Weights of a small class-conditioned image diffusion model.
Training: normuon at rate 0.0018, 5600 steps, batches of 384.
Data: trained on telescope images of galaxies (Galaxy Zoo DECaLS), 44167 training examples, 48.7 epochs.
Rows from block 3 of a small class-conditioned image diffusion model, named by matrix and row number. Rows with one number within an expert belong to one neuron, the router's apart. Each number is 500 + 40 x the weight over its row's rms, rounded and kept within 0 to 999. All counts start at 0. Numbers have three digits each.
After each expert's rows are labels from the 100 images, of 14848 (inputs lightly noised), where the router gives the expert most weight on average: "colour at peak" is the nearest of a few named colours to the mean colour under the peak; "responds to" is what is common among them. Only what is clearly more common there than usual is listed. The data: telescope images of galaxies (Galaxy Zoo DECaLS). In brackets: how many of the 100, against the usual share in percent.
# router: slot weights (model.blocks.3.mlp.router.weight, 128x256, trained with AdamW), inputs 86-171
# up: expert up (model.blocks.3.mlp.up, 64x128x256), inputs 86-171
# down: expert down (model.blocks.3.mlp.down, 64x256x128, transposed), outputs 86-171

# expert 10
router.20:450468495569500449555472517528523530506464456499496479495488582506549518492542509463470489531444442553444484476497447554531562458427482442558502470441459489427521504548505518452514547574559503484486552483528418481499483487515420578468468485417547518455481524
router.21:479505442573556481580469487507506524470512441564551527516500563533554483489503515504519481475442395526437462477508471555479542479465461418531574478449453513442520492564523543441462527570533481492511557421522442479513464507495428536504436483417546484466492519
up.0:462507481441452515468485510541569509476542455505476433490533468497515463570502447473461479447468554470481505503462460494455443528540489491587503482460467524555453493501528445531533514475412527420504495492500517470550496528501506552503486423505516516347422429
down.0:404498520537525478489490480492510546477533458530537508494554485571483483537551501495501509521523468497547517434490577532512451491494459532494472474506424512384495512444505450546507501470471489451501566528517463480493491525463515535448475485491485473507452522
up.1:520667424514511506532527489486495457520504462444546436472498518495486456558470461475467558551498490466506494545359484485500478509523509498509429479531474509543561510521447426523432492487566472530536506577413466507633518479498472482493427558460432499495499469
down.1:512543486526519544463508500481562509425402491506492467470490488540460503458496488527558476495516488502545495436563463604463517570556421540507508498474499481486488482483550481521488564536453537518478524456589499537475511567495438457467494609540466478576473462
up.2:490523521536493445486542480485459572510474489474454504490490477470514445554528451557479480487525508447466562475438546538502556497465528468508547464498473469528492510478558493480470505513485489469502441526406528547577449432542515509510416454525530495563509431
down.2:511468532529418552539512543426461447471422571422492476516520472506519528481506497448520484568557449512503509456449496511461526548451416527497455484508520555447421414538484496501449533486563506505554512457558458539536468544477488529461473477503491487537477441
up.3:506565500474522544478465480497518548512525561526427460517442545535443518476501410540488496494471523561575532496499451497467456461455471454537528461524458528434523565452527432515463497455511506541472508496411537489452458500465503502541508520450490517455493511
down.3:610430550445477516479498520478434514562506526508597506512470440516478503525460460456519483492457506490561495539521481471478526515529514518537488470533500540466423558553482527505440466545525487531518432446463539522480510480487516480536444414453521554463524478
up.4:462461495564439534561514430615519542488462542460449505489490480501503503539503541499475526543534549448491421490406509505519486527451508506539447518548485552520557513507582435552517435481535482438463421487525614524444540476481531592477467484492464486561499444
down.4:462492515570507560545504485517511562479550510472557478500459511553476530559595503519491561584446445522479574379432585462461545491447505469512500509471537509472497492443593523532483525468505516502616550516551462481525552525454507503429452579509507492448509529
up.5:515506460557481543453499578497497454555457519548511520559576473485483514482509533472515509521582465474490454512503427504323464474462501546490486484484474571574442502501510528530509479512496441513467430461474461519438464496489451475571573514446533510463541534
down.5:514523525492511537501435493576465511534414496462486583500555521445489480488472515528457491496439500478477506573485472463613498467461516525436536539447507509421473516480545454468496505530465464532518493438422574491498473475462469538592567464482482448544510487
up.6:543516512549554552483448458475556489469490519511533572521508504517504530525475470405507474519508454498564435474472427482481458507562489477439481506532520562508529555518501508478489467513476489494532501460502451489454491512492510506497496538468534498447523587
down.6:477530536454552530535460555519505564551494485498454518511546399515567475478581463394451578517504464513534513508449560490502497483510511495443503482484522467492480502494529521518447477434502557476473494517545504500573445490492479528539535607468570482475455523
up.7:506520520507404509541484434491504492529483560523449445510531549510523511541470432433540472431511500268504473508526471471479526507497524490510511497501486480484443493537497510478515551466506548477529476533447511463470483455472461533422468412530499540447500536
down.7:569512400520448466464515424457489580410506482484584470460470548526461506524519569504495569499423524445472510523503507443537476486509479478493540521533482503479605461529436455537488466512487512498536498455588497515520415484490520468455548437529557502597462510
colour at peak: grey (63 vs 6.1); brown (36 vs 12.5)
responds to: roundness: round (44 vs 20.3)

# expert 4
router.8:491458447560598429550435557509515557527511466532544567451572571550537471536526535511524467509503460591506505487498486538478539419499490445550490535455511498454513471524514547449513565567525514473480533468488464494445472476447415480503449508447548501511527494
router.9:444496431563521485541409485536545529496471450486541548437527573561534489511521545496543469493518527571505518497485505487485511429514460447549517520474490467490513456519481545468496575553497552495524554472457449481508490543474450498502438493454524490516506515
up.8:581448446484479481497456482477437528581473464419517596509514528448501487612519538516515478509563481494444459508486448494452522518509487491531521477549489472576560512508542528505473467447539526478472549538452494546505532541470477477524457512445450512534499486
down.8:442434480459509468509379497459441525575452422586523489508549558522501456481501489454508508577542518524487480415514541514613517524555490507512468456509471460512448515600506475503484477504515475416501489445518478525482494508455583478446491488479546529451503488
up.9:577499484461532575513499452479473586536480508448467494500492454481506509464517471533487490505530520484577496478543460500480486542540472504539500511454439465475538501495524489467449524535464505496495493489521428469487568471516545422480560536546482490515477538
down.9:459550509489496528459519502476513496588500491509437510435582509510495423466440496471471478532438405458510497424484551517488471529512498499500498522494564526500467439446469444493502481614535465465579499459461445562455442550486503549521523532450420487487493592
up.10:464496501457479501487520510462454538523533521514521560534490505556463470565497495375491498453467444586459538516579474537414451512452476539577533479512498442402529465562511513552532489531507488470493527519436484516470401514529575518472537464556541526470454480
down.10:497499532452482483462474475505442423489486484497519481519557514520519498522550498507518454510535448505526509541517475511595491463511504508537560504424507465579460505484567517465546453453526495465516549507502507551546529376516467515533542521441497491460499494
up.11:408512446413500500492524471456458546505469523492570482529511496500476507463491492573499519487429535630502524474477480491451419485538475468537476556447550454467570506488481489539475495444507499438482495503469437503606455590509540497526462488537594483525523490
down.11:577502511459471514451522472492510536466486560488456458523483452536569484449586515516448502450520548425517480437506505509501467489506543486572482565479523473533486537450576472531441490473554468489496460483510473482546531507484514530450568460533545523495478478
up.12:389567435432458516525526493501572452512483565459517498472519545513491534602537423446520545487531495509490524463447490461550473450491470507466372541489526485453462500492502526534574584474520449529493530470477530492461550494489433514503512563450504492476549507
down.12:502506536546534464484459467487546516473571512532512476554516480512543498484497531437490508509472482519510527525427535382473502482479510523496461527497486469545418528424504452560523418504429488542551545504532522440445448507542540478561462437584603479564529544
up.13:424501523537528457529448473468439610487490489484507472459470507550453485427463514528539519503474500446526537509533454492525537477538453535533490566536521502455445558554520439476438406603470483513504463482581520571519483559524630467469453432432464462497545390
down.13:514502466475493455471526511556506473459572550448570517430460547507493534471539511462495483430540552535540417518468464528430479496569504536586442471486505500520410509558529519506471493582535521513518517447613547515519466474502488498438466521519494610536466521
up.14:606478494441587497531437511471492489520480486510487537509508531489468468494514515567568459469381463469462499469500487506554538527481455526436519513510553406530507488488508472530594437566510471477481547462476524426521491472486423525489488461404493532516526455
down.14:425447476493559592491522528579505537508511421512435458563502488501487468493515523493415535535539516538561501537480453453416462503457478455550521475491537564538526539400457531461559535462468548437475551540517552478443454556482540490508587424468512496456504442
up.15:448549422507492453488482493510475435448464486542454403536497506516491475587521477511441490542467537460556473515480508517564435510510482539529482481487550488445399524527534475544564502530568538522509471512486488508545460487490477517533579425488490475573472519
down.15:507472528529522501484500534534551455417546607525501497480490445467448488434496494435527454377479501486500500486521522575485478489491517531583514482502470426539523488519500541492527464527518469479436564544502567401552558467444543497479491455537404480476498542
colour at peak: brown (63 vs 12.5); grey (37 vs 6.1)
responds to: edge-on disk: yes (49 vs 5.2); roundness: cigar-shaped (40 vs 8.1)

# expert 33
router.66:500528459484543451511490444509489576512481455540446513525540547542442520427527470515497502491431445500506515511441480524460550519505503548529463471477498463484511494500564527505491508523567445538477523501553567552596458531500490525491486490428456477458484462
router.67:504547474493525489526493432494448561532463480547466476509475534505468454425487445524523517471427447457524429495433492546491541456530499522523462462463470505510506542512516559485489505538533468569548517523581571517547425504544474520505483475481445480431484501
up.0:589469507436378493536495539466429591479479541490452478530524520443532503545521446461508476501615483476545439481602467430500497548490525500512494490525503475452483544487492480514473596535552489520490507526430509525507478550538545474473531421487509507527491543
down.0:423560410516425543463473449491503573486415439510534584544504540443455515423540519484453498511527526450481524533528485505473479455490495498528550440470570445518484530497489478552492465500499523507542532523485484531476454581486559520528460568496495504539492588
up.1:463550534499505521477555519511511508469545595496495512547485455493551502506482542430539479500466460539453464507555494453450525520503512528536531539509511445430459519556516515482450512536539501469468518487505394510502473483491523496543508477486442521524462581
down.1:534501460555478495453507549438515459493513398531506460513547517502569496556497481446567518496562472528525508531564448565522500429472495472465477451561536437450523561505448518536500392528501561492525548438515451474593496422517464509508480515483483501525483506
up.2:465571522450451475540472563429435487542501446513544431530578466499514507533496468462507439524442460540539452535526498486528533486506505536437511463513486563489493463545455508525454429471513440451458488476503455532337483517488503536493515447523513498479465480
down.2:497469476526489450533522494497468574550492495558440430455532507475541510546461522476503482529502479375519524531493546430544546514493483471500470518438480480564531518524484463553548512515463522528448523507544502534503399506487469438566479543510534461481398498
up.3:453462503542440508477469475414449480555547480490499539513490548502504509547512486500576487490509529436565474449472663515486485486403524516534525537486506494461498471515483500466465573591418494429450505471604481554533532488541504512567438493579533533417481395
down.3:466464474506435607490393490567504479541466528517525478523528539525553491461534546504453483530412480483384506506531402477548535561536480455484497546583495505485500484517502467459522405518476492456437492473522498509451513511548495508484501469511528544532535549
up.4:428564500432501496423483529499466522495506469489535384553488503435453507460475492480603490552501487454475491507414497566491516551467541521506426508483486530488502496499483494518442537452540504451485539407583544560587430449498545534517562495578507482553504496
down.4:491503549550462483512427515431461529471555468560560464513526502507518444537463455488509472459527497526562515550513478538422442500549457569467477445532550481477491530491523571512376523468498478457415551563513465447444505446479469570483483538528537474492477434
up.5:465529580449556463490527527500550465480497476516517512497574530439488440515481490541447515522480493602459547447522526446435481493496447508484520466431488531506546451502547517502485512572450482475489483434509441516447473591494528504491481549421513471526482535
down.5:544485445482518520492481520466458517500393460460519537534528455521549511459461436548488479480565510462491497539530486501560512483515518530518498548422451409516504503499492537502515491506489511497499550477503542512543622492444553502508523485489523491463462477
up.6:478519502505561532520451485498410519513456540473464476485491497542519488507502549475539559487475488573513564532551537476569446515559451493466497536458494536490562464565537501477460572479453600573500505474553504399441504457501479509447542409516453429407528499
down.6:539487516446527555399546462521511466441518562488492490587466495567449508499531541499436537510500539484489509521521491481555503480530527521540557581518572540471514561466489522496481508451512498497572497456478478612513462588481525556547413497436508441549575528
up.7:444514562468474545469528447510568557426472493508471563477534467553448491467442553533524514512499509535492564468517540546501510561514468484484453507535523599555561494462452504530524478431476440531501438536437491491572562460486463577490499502492484466507524489
down.7:554385490500500486471522503494454539459473595517542496473492503522530430506525604519494441470456496509422496517529456489508462492520505503537471564486515520546437512488519529505453474583563463510469426569479486475429489524576523573478519433466534522504493479
colour at peak: brown (74 vs 12.5)
responds to: shape: featured or disk (73 vs 30.5); edge-on disk: yes (55 vs 5.2)

# expert 6
router.12:506481446506501476501447523510500509464513476571475504500533579587521444512518561489523486540478484494452522533496516573421503525441489533531543520478459438532481452559570471442601547485543499508452562554462467430478511378545444537513463461489463529550568519
router.13:509551486536503516534521545534538496428538472479458440493567566554514431552458521521521523536451497535444479491533525552458513514450438468504506530440486436526490449521505535507622563532608511500433553523518486471460546399577470490536472478502439518547553509
up.0:502518566495500483509486512475534502494491551517531505532508559472430502471550529555545471509561538421488497496561563542466518468414480531456527499497473488451583503540552530502501498486521523463502503490503494535495560418533550472416548482522483492481581603
down.0:476487434526503563504538435432456482544535456509483456534541461534534452534503505495453473568462465569473549553465378459437548492497468481505520486490532495580519519505484505463551418502475532438499462518493487520539506461476506451582547508552475494524506481
up.1:463485553546481500502526489532543552562548546409559476497492497463499482513401510432525509469495547527541503525465473445497548432560522540527544499546402514529525432512459513492453488537410494486517432540479450478465532520535594599518488534478550470490414478
down.1:513479496512501443423525532539494545383541583443532487493510519444434504503539482491541567501491531471540527534505514508530446430553491520542490458439458480463518494542533480520450549425489474467464490442525428596510513547447549514543424499454496486497501574
up.2:467463434511619523494505529484383460517561457561503462464437560455489461522516492514420506478501529515485455497533524490600501459513467472457532504518456515597530464497543543555466507419534460510529524501488478552537525489453444502466493560474447446483474542
down.2:535561526510464497556508518503427546504535448542531510458524427505562580501560517534495469506497517470482423549496534479473476536505515538495566489511530513458567455455485512472467496561547504478438393504535526498512508559477414504506560564440401574454538526
up.3:422495485564583520468454484459540529503559419499542476527464511545579502551599526529488479518493525568425502511492472527519505487511511455563482509506507474528496509500507503449528380430454473501491459498517530418505523432503522521514557576520472540465480524
down.3:536495554534535520531484526563531502525447452545559550468525475553448493501519580538520515512474484561543532494478460525568470540604501507539575532515510470489474492494488580484514529514504483538546503497507466404512527479493456484483451579480518509538398560
up.4:475535433494494526495541501542506455460512561495486485466524447528476455594402491516498547505518551509517513504494364447450428480507481450521494552472480496425505519515472485492520409480597513485568513514453519517505508476515563454487512483532526610535507567
down.4:470505407510424482507453420480501452308580532508492454513509478552493538474510566414519472532528503492486489614507552541512482496511514483464414516533444544529498516520491524478555429445478471509445483442556563493481595475427500453454487537505556465471544529
up.5:536515469485465517480517489442548521472521590541570456529494511438526473534491470577500544464487470475435494473474422495431504493522522507558496546486506522524563543486496448513460358490516486436454533466451444443500529479507479482589480434485534477403526560
down.5:485514562468468476504507486551551589538541608486486473505492489515579547429502501480506534452563533520552509581447622475542469465522546508495556551511429434500511495532451452538531574501543512498524498528520510477503428506475497517559442516474531550455505577
up.6:607452474492491479544478475538446482495531462491557446472418457549507501547502594521527510470461522413534540499548534448480593504518480456491516497528451542515504434532466482492444503525519508580537451446405503489510458518502494540527473456428447489476551534
down.6:524468593481489524498481569447414588527503434459461494505518503460503477474441507464506491495517526541488495467465456588502479442546502489484492478516498486488483571472495475515528574421531500545545449592565509494553410457540456511456481570446484573535579479
up.7:474466463458540507501483509430525491413541425478505543467547490475520487504531567430518476473482516551524492502599527471534511593515479554498498463497502470527494496523477520455481417507512490472544491540492452465440469480486458451453438575572486454473542493
down.7:538514584557606484478541478511467536454537454571546542476544484545472506496492499527454444483548509564506558508553459480478504504444444498482497528486571505476551486540432450539502541468491459481544542468482480452421495498444466550568355512574504515544550438
colour at peak: brown (50 vs 12.5)
responds to: roundness: round (51 vs 20.3)

# expert 25
router.50:494529491469552483570461424491478538536484445488444529554510566525519567430499459508537467473414428451510449525442522508464536484440455517554466468452471477488475492471561558490463488531578548576514523569537506508538415495496431556461461441498486559477497468
router.51:505535508509549474553462443489465573507475447522445578547505543573535526448514464542510433483417465494475468515473540495432553457455474507542466494471462446494451457482568576504464503538565493598490501556542515478528420562484450536475479455475515547478475475
up.0:522499438477583558462518474558556522467523538494559501537474534509477461522509559598413500497498508521533540518489412497508542555502525483557475504504543493545477546447497526490518432424564442587516458531515532470562510528570537472453459445507483487531572513
down.0:461506521481466468516435543457557464443505522492476521510522552543555502486456484564562518495549490478523432492461488454561468513491514442502501522527427510518437518484470464578473488497517559448542449479452466493482553466544501456570515464482465521460494504
up.1:459505579479540491483446472512522506480509522479476487482520537469514515462508449519501444501440493573599517541578476514536427505466518535534483551573499488611501472459518444489505582470486571420490459502617543482547540477457517470531428533443480494506470369
down.1:484493474492479515467442425555555479480512495524459587465438493554491488505531506480390523539460510478500477494533438509493501506496484546512563478490519594451453532571545474513517495452599464498469539582447538532503486541526526465578524475444458529493515518
up.2:446517547584479541468563443522516490444507469563566432429466523487488542551568450513521533475492472551499460533527441454531522500471486440570495472514555475550414505529494499493456430552490474487481505466456534507509569425580496493483557499596537482475474508
down.2:469547506511508406561450499595471518483519466479450482529528463470492509499470434438590557493541521495515507504591518446488441521476466468569477497561471517513545458569422490531444509481515453493479471475571515486423473492528435519496418546492484493436490542
up.3:529534560503534432516511573494496545517434468588487523491476506502516538435464458447480519484497545578483561474515586506471554548492484498449562485483448505607549509480493547516455492513543510491523501584533466545426517504522509492464528474536505470464469543
down.3:560473481503478451459504517516533541520525508510458488475470530515496488517509527513535520464464498465407494513509494553592470453537546498532421538514457588513498458457494539548469454521452510575459414383498454495504476540550506538548416537466528521488465499
up.4:449500568489391530524478476476429529514458520395533445544542476528513508466489455485507500531472491379584535492528513516502456505489532530450529542509487499468427494521546513464470438495486515425447520473535462407446521438478457495528597487509512491516543564
down.4:551527530507512487441522497572435554420549508497466531502495512495436508441504625504440550451562492476532480507502487483519519548420546543515433465512509493501583537529515511497409526496440563534509589434460508496432469503548490518483503569484583431491485513
up.5:563530529548567501518523469521485563572532476480481546589486559551497497480445500491578496413486464612479459510467521455443467481505480486486532462535501525532532528563513489483519488483562481515450506526505502542538519583499482532504525528509541495517491510
down.5:492536472498515574462523526587507474538605548514473466450482509554508512435481475509515532459541522493472489589548468460493461437482485466468467491504533444464523507504494524482503385503468537574488471446499479503401513456490514503524496455456549488424546422
up.6:563531540486568476495376554564470493482479462538570550510461476531452489463492569598555525475546530545494514484475452506513525489504498476497521487495495499546576481543514504466481550604516515463489503545511467553485552505503382496456481501427516520518538547
down.6:460431499496454503530502492495581489514487488426483476576438496543538491521473527516623457471515473418468584503440471598447555517557428471447513461607482508505507505555562535518473496479514514441472468448505559493523476495487499486467459482526498493507503486
up.7:506518400469564550530503548449477488475480511448423545496493529538511537380542500496498491449465572494510462503532423464486445508492422505530554491516514496480569493510517480457479482492483548514543471596581567480518484553515575501402563449496489468574509515
down.7:485487469545535513528508486479550528420453498531560543540560526506431511521487547451423483502611532512494501431597522476420489453506554452509465448482550495516505498494438491455541482489535519520560503514487467539459556515439529512481450556475587455435490537
colour at peak: brown (91 vs 12.5)
responds to: roundness: round (50 vs 20.3)

# expert 54
router.108:411504472523510457547421468550503527538469484497433513467493545557521503478534464589537482530526449604532478493514507538487522467471445411524453466482464517476571488544523502499559562540557529575520560489561523518506465540486500536493428481431519493512431476
router.109:465526455533563492518457518515500535514442498509427527442486524541527522482554504529523567495469442572479511508496496555458535433491461447533484505508446469475556496529526518515556565550542532501521556525498499573521477530485461549499472480457491564461433480
up.0:592553532475474471478445443476537442547534488425446443503545473427520498557511462571511501481519528487563457533495482540520573498488495523488464499545472497450497464498518504531543459508505481462503468532459495467430500441504511515441494519459471488449577498
down.0:478470531582471465511455455567522473472490469556548560491495492521443514514537509618500519463507524512484591515518544493499471467490456522473493610499536512505460497490466476500464516525505445487494496529542500585520518484502448490409481430542445446517520475
up.1:440588447487519508509518558536403442507490572527427532473494498482506475519503473467576433437490512535444433489450450519476511472504490482508499455519515514407419523560490466534485475626523541540480537473540460582528476574489477512533450536421515464469535523
down.1:470498538543501554518494490517522519482499569461527540496467524504519564444507503466532474475510446556526476518480540496489453553569516527480515443469493535577533503556593535477487530498497445495477476553517525439458520483535495457439443549563510500497511519
up.2:598470461546409450505576563483490546473561421601516533504477491492539478468480427518477462503463459384547522516552474471518532470545469509490422540498505529564505491517480553417534511622498518478529512495440442473558533561456400467547453459507503484540509532
down.2:491451545514441534529504436489475457447568498425544512559535459500511483477475459520501522518504448509501485537484446446438570422539477504567504593473491477531512455441469436456491503486479459510474514478543482520422555461560521542491490485481487516580503472
up.3:489511557560514522452470457530545459476501542509518506486466441507527543462503514525471536447451498447485477453481359518538497464537448489515495520463479498474460520519458488538494497506463433489446533568462508498585455440531444589511543565496497511513544553
down.3:480506478585481470474520548624572471446481597487443520449402489501446506499603520463481481535459521522499526577514508558557455535522476523444468528498500529526500587465495462482509490509531560469477390528525494554450512477490470461507453532470485511510567514
up.4:533526447516520486454493441583481548477511482536540514509459515495476506544565462486574521391556551499483501496517484523494496556486553489534496580467508476454471462514505448442516489552508566505539499489482471422572512475499469529522510492563464500478545513
down.4:590534508522468511514451484567454509473508453507520545523454544509467571530445451443499520542511582547499452512496472493488547539509528571517534547469642479504488452503479510507542458505502543532506500490483530407515513505502536388544544515514508487459535492
up.5:493553517479286537501561482403462536508481495462463436532491491479486527558489464476424506515529526403528418504445575443499543542500547532466507447493488520472485487495497479500456543463437496557509524474505447491439454483524482501502576476515571498477503484
down.5:501550586508557439508606536544422547495501578435510487427522491522508501481463521507481507437454468514597505522509501542484471439459521478557547451512494480431527534437484513485450496481522510454484491462499465472534460553496474516517516412516481519523497559
up.6:409469533444518504496478468510468480463486520505541460575493467482496508427557416527469506462511518538455461448583564530463405459510480508553478505476483498537522478498471465528479419508524470428479596464439474515485519476498468514489428540497491466498496544
down.6:585443555549444480443541494432503494539493541487520480513554533574531475454413496510505457465500464567459488463483462475495423517523506487580525525521485506510521496460498504471416497505461479480515471550487443512456504546508479520528406494430577607457497584
up.7:568486520541526500512461535425499516495488552514552599443530444503489524445498519546468491540495473587528501438499571457462487556483477500487509506582549470509543497500540490466439449525471509622504432540434475513542495481529432510454499480433582465501547541
down.7:471484522449500533491488604540480523494440534525510575527465458498461476495535445527553524472480530467431565503490465455523446519478496519509505488516490478493563506550502510495537524533574492569489545416505503597446484530487466533477470457560391480520515536
colour at peak: grey (84 vs 6.1)
responds to: shape: featured or disk (73 vs 30.5); edge-on disk: yes (31 vs 5.2)

# expert 7
router.14:484545528519513447532453417555480554524458443450450503499492539524535506451543481484517467523472501440538479455477563545441544516480516551550472477472462449440493505520495541465416545480516539576554451554547502569525450502502486492459499457521487515499480420
router.15:504521485536546459531469396530466537481467467562446507510485556544553504428548447533515452468461466496501485472461574491477514489477477490553431483506489492464501493521531567459445571512505545558557531534539492580512473540516504508488480453491457541473453471
up.0:618487459476550437542487496477534604376532442513496466495513474481510481475511540546450464550455441471506487508495586463500511481526501490455424535486532507561564470486524444488491547578557556517477504485503526460625500503510484528516447427481481483495452500
down.0:487473547499573511488470454477608478397476596494479466497485464427515503469456577569550489516517568522460522504524491569449497494516494458503508509510473559429397459486510517533497484526493542530526487587430465564555472506459504490466448539483479536489522452
up.1:503587500521424624429513453537518444518545456526516479539510502522498468490498504507543464458501519453559524549484407514441527476523511517500492482501482477525548488501511497492561480430418457426463468485452504429503490470505441500467482505513427547485484540
down.1:491525461501521510537531437390427438501479419505510510463476508520498516516449501472404436497555482524489482514513461469508489531470547459464493441494524510537533521511498522459539484500511585548471427531521534497563418484495504538457574532504405475427469533
up.2:445501467492499517500510439456554529496508529509493504508519479503500506437482485455596482455495520505458601545545438476524446517519484495493505485474497543535561493542493482503489537576488450471473540527493474526506528482456444497534531520456507515526532557
down.2:491446468402495488462522513441520521498540460490473451512495486517511506482555565514503514535540473430515523499419498504482457574491515449521458521474526505511441501527458462494469479535538583455509504520451515528549542453533501540555540487505475480474497571
up.3:533573517484518494472493518539537493490460509517442492501475474487534513475508547474542426464452449542546544468456529450501519499490517569488562491527487492515494453545473523525507452498501477626509483533417534495406491505551530537477596517466559455526519581
down.3:467578463483508523526509568465567526556542491499558439493458463487503428509427458470517489444427535508451482470480503442503526438491506564500466406515493504484485553504487535491481473478479572583440540507527496549597485509467435524521478494511551497436475515
up.4:586501513532475562501537584486550461515496489546546549495456488531576486491544486465450555574543428485500473454504516532490471513547476561496551426494529480486502496492496513447468465498428438457458526434529506470486490415507515512530557402491510463483442501
down.4:478534464500489470399479533437497445513483527513490543477526574496451509490434496557478484478513464534568506433541551508522463537526528416461480546533561518551519472465425493515494499415467515516520531476516438453483484556497501505550610491476538477569534527
up.5:551451403411487475565521530521507515518413454429447518485480493470513458567504481447511481476545456449542488464413469575559516480532505490553478482520455531533474518482482471541469521597563516557507502536521506477455517542498582431522534519498507497585513538
down.5:539514540525529454471475466463535563502518487478437511507547479535503478531442527493593401489543465566488515472515542569453475486497461487403470420463424502473410562495540548470542501476482600525470451516486522464490497494503518492483442519482542514422486521
up.6:507462473437550483482521447510494497548506494536471508516440540529513498452542499469491493502478462505518465505549393519562523444512473522462475481529528413564509555468505530489518450618542460454507477528532536508465484505533525514470551485431439513534523545
down.6:541510548490497419453438540491556513486496530524504613476514500508488539520475497533553544473512545465442509497390536527554475536479527572538482465515525495473422505488513559540420485492471510506453507456473423430537495455521535460516467507536592511552501524
up.7:441501563493534584472461503487482517519501517452508390537503500485491472346481487482562551471502522545382520428515494505402448545530512484591560568493521496411429503488490517531517563384499504507504484519448502511406477479486473576516502513582484515555510506
down.7:598451516524515438539521480458490567559559449508500459458478510516519586565531500529557523537501486501567488478529525436487550481497503547544538429489475463551668505580586556474536465563465450464506533529560501429483501411508441500503477500465506473446498484
colour at peak: grey (57 vs 6.1); brown (43 vs 12.5)
responds to: edge-on disk: yes (32 vs 5.2); roundness: cigar-shaped (26 vs 8.1)

# expert 44
router.88:508520468500512488545433525472479463464492506571513501577522514531394541508598569549498452509472507544457523475512529423487492496494433491505529469438473442479493430512543526466482568489469478471456521488474482461530438506450486497469455486448457563462573502
router.89:504485493509481524527423503507505485467517472528608527482537493518389492486477536516513432522447526542491500452549472455458493420504470539530568524523572476480463439509547515440489501525537493498494539546440511458527516543465467557578489491420489519510566514
up.0:509504420481420482459491520473489505440512540480469587502461416459499525548524511575490482534551526466502504498509479547468535471478508488504473536536465491472512458530533494500540499499542480554502550518433512544536495500433494462478527501559453493475570555
down.0:547473534444474493481481475541484487474494613513522574499522473501525445452471484520473474551520502552485484490493479590486471463523496468522491500511507476552508487497513550517444581504498484542439517481490519518518551538498542465494426488495476517496520574
up.1:519451420503451427549603520431443598484448513510474534563544560511508507509493548489540520495543450428475515469530493518521456496432441470491530431506491505497439560547456530547551510484537592492472494520530524526571462466527485519514486464506515492505522424
down.1:494486542507475559512463500537475483476459470495563527540557489465480503489483491531476537451442532486483482473516512528470440566417474456521523501455421500541565501479542447482463445474443480531476528472501515566422461511520531495552521442487503492452417523
up.2:527450532551480411547454513474455483461473498493497469582475534528543497456517553545487543417533509456489529459520526527504522530507555512488466509477501498430477535510528450485495525504553542485494511517462473543522460491600540541597504464442492513403531411
down.2:436532470585423599534496505509474538480503540515485465571524436554527470567452463507442552468506462525535422557563479494561523548450514475559472486509511563559537573507505448527482493545509499463465486488497545507478520480497486510539568462505446507510524529
up.3:491515523506506542468580491481498502487430517555542541489511533536484512458443479515476502476491504480482490502503355507470443491448531434505478500483458528589355514489547472508482445516505482486455446440490545503427512487500474508460552532581472468511559479
down.3:452570533530621472510456503529508501545490525433522516535413504563490533508493467481435557473496491454482549427527560484461467566442536388506529551510541552422524474424546484549467547500485470533509416510486547555479527497518513483497554500435544543387546539
up.4:477404537434548484499558505499558441571460438451522481514519461522550491576475461459567564462509442458526621557588471484488521509480451431546557543502498468603473563482523498519545468510521496501494486501470525492533513554532472525493444541490482523491559575
down.4:561370566497614551519466492506492524501549417516503526529511599505512493480503447438403510558489487520538466512469451533514561506422426557506523523457472463506486484539513530476512445535499499487510508456523502474451464481539471479462529484444463524597533520
up.5:459538576470572560488486517423471495504497417531464515492515511539513482498576511489465438535483464520483539499497516472456490396521488520502470486499506533536526532522487575488376571522482453529542481469480553478529541502449602484439468563495475470497553484
down.5:566517415525549521540545535491504468511520520493497522516496511617522515542501497500488512487398453483443461446464511507534512494511560456516515485534484492452509454423454402527514491455455507500491450529480434549477513506447483475480423552542451492519553497
up.6:501407464511486517482465546516487538576489549478513480505486574486487472470530540511459475490540581480447469481496443552547471501447487535532541534465508531539531497528543474540578468531482479489457607476491484504535596544541509479569557479517546504484449443
down.6:473404538545509517470471472444515545463560520499484483479515454606483515518502487522501497538499483502552451439420527461488446623427497548464462530499542491547498462527498502437526534592463447482442493490561455503497372575491541450493544430523524449512465416
up.7:492521538429492501495560499522485515553486537519489518565548477524492474479472476474481519533458482493539510519520512533454492542520494399518519527534490481532557605507512567565551516501482460538492498506487559515550517472491483541547382431512495544467497591
down.7:508483499390546533547439521488484530516480516492542562440542485517518504519412420449459496531497520517514491506482504461532469480491510554471514483439540391460505540520552335434454491450478538523451478515471478564570529489519492488568515481456481498437462515
colour at peak: brown (45 vs 12.5)
responds to: roundness: round (63 vs 20.3)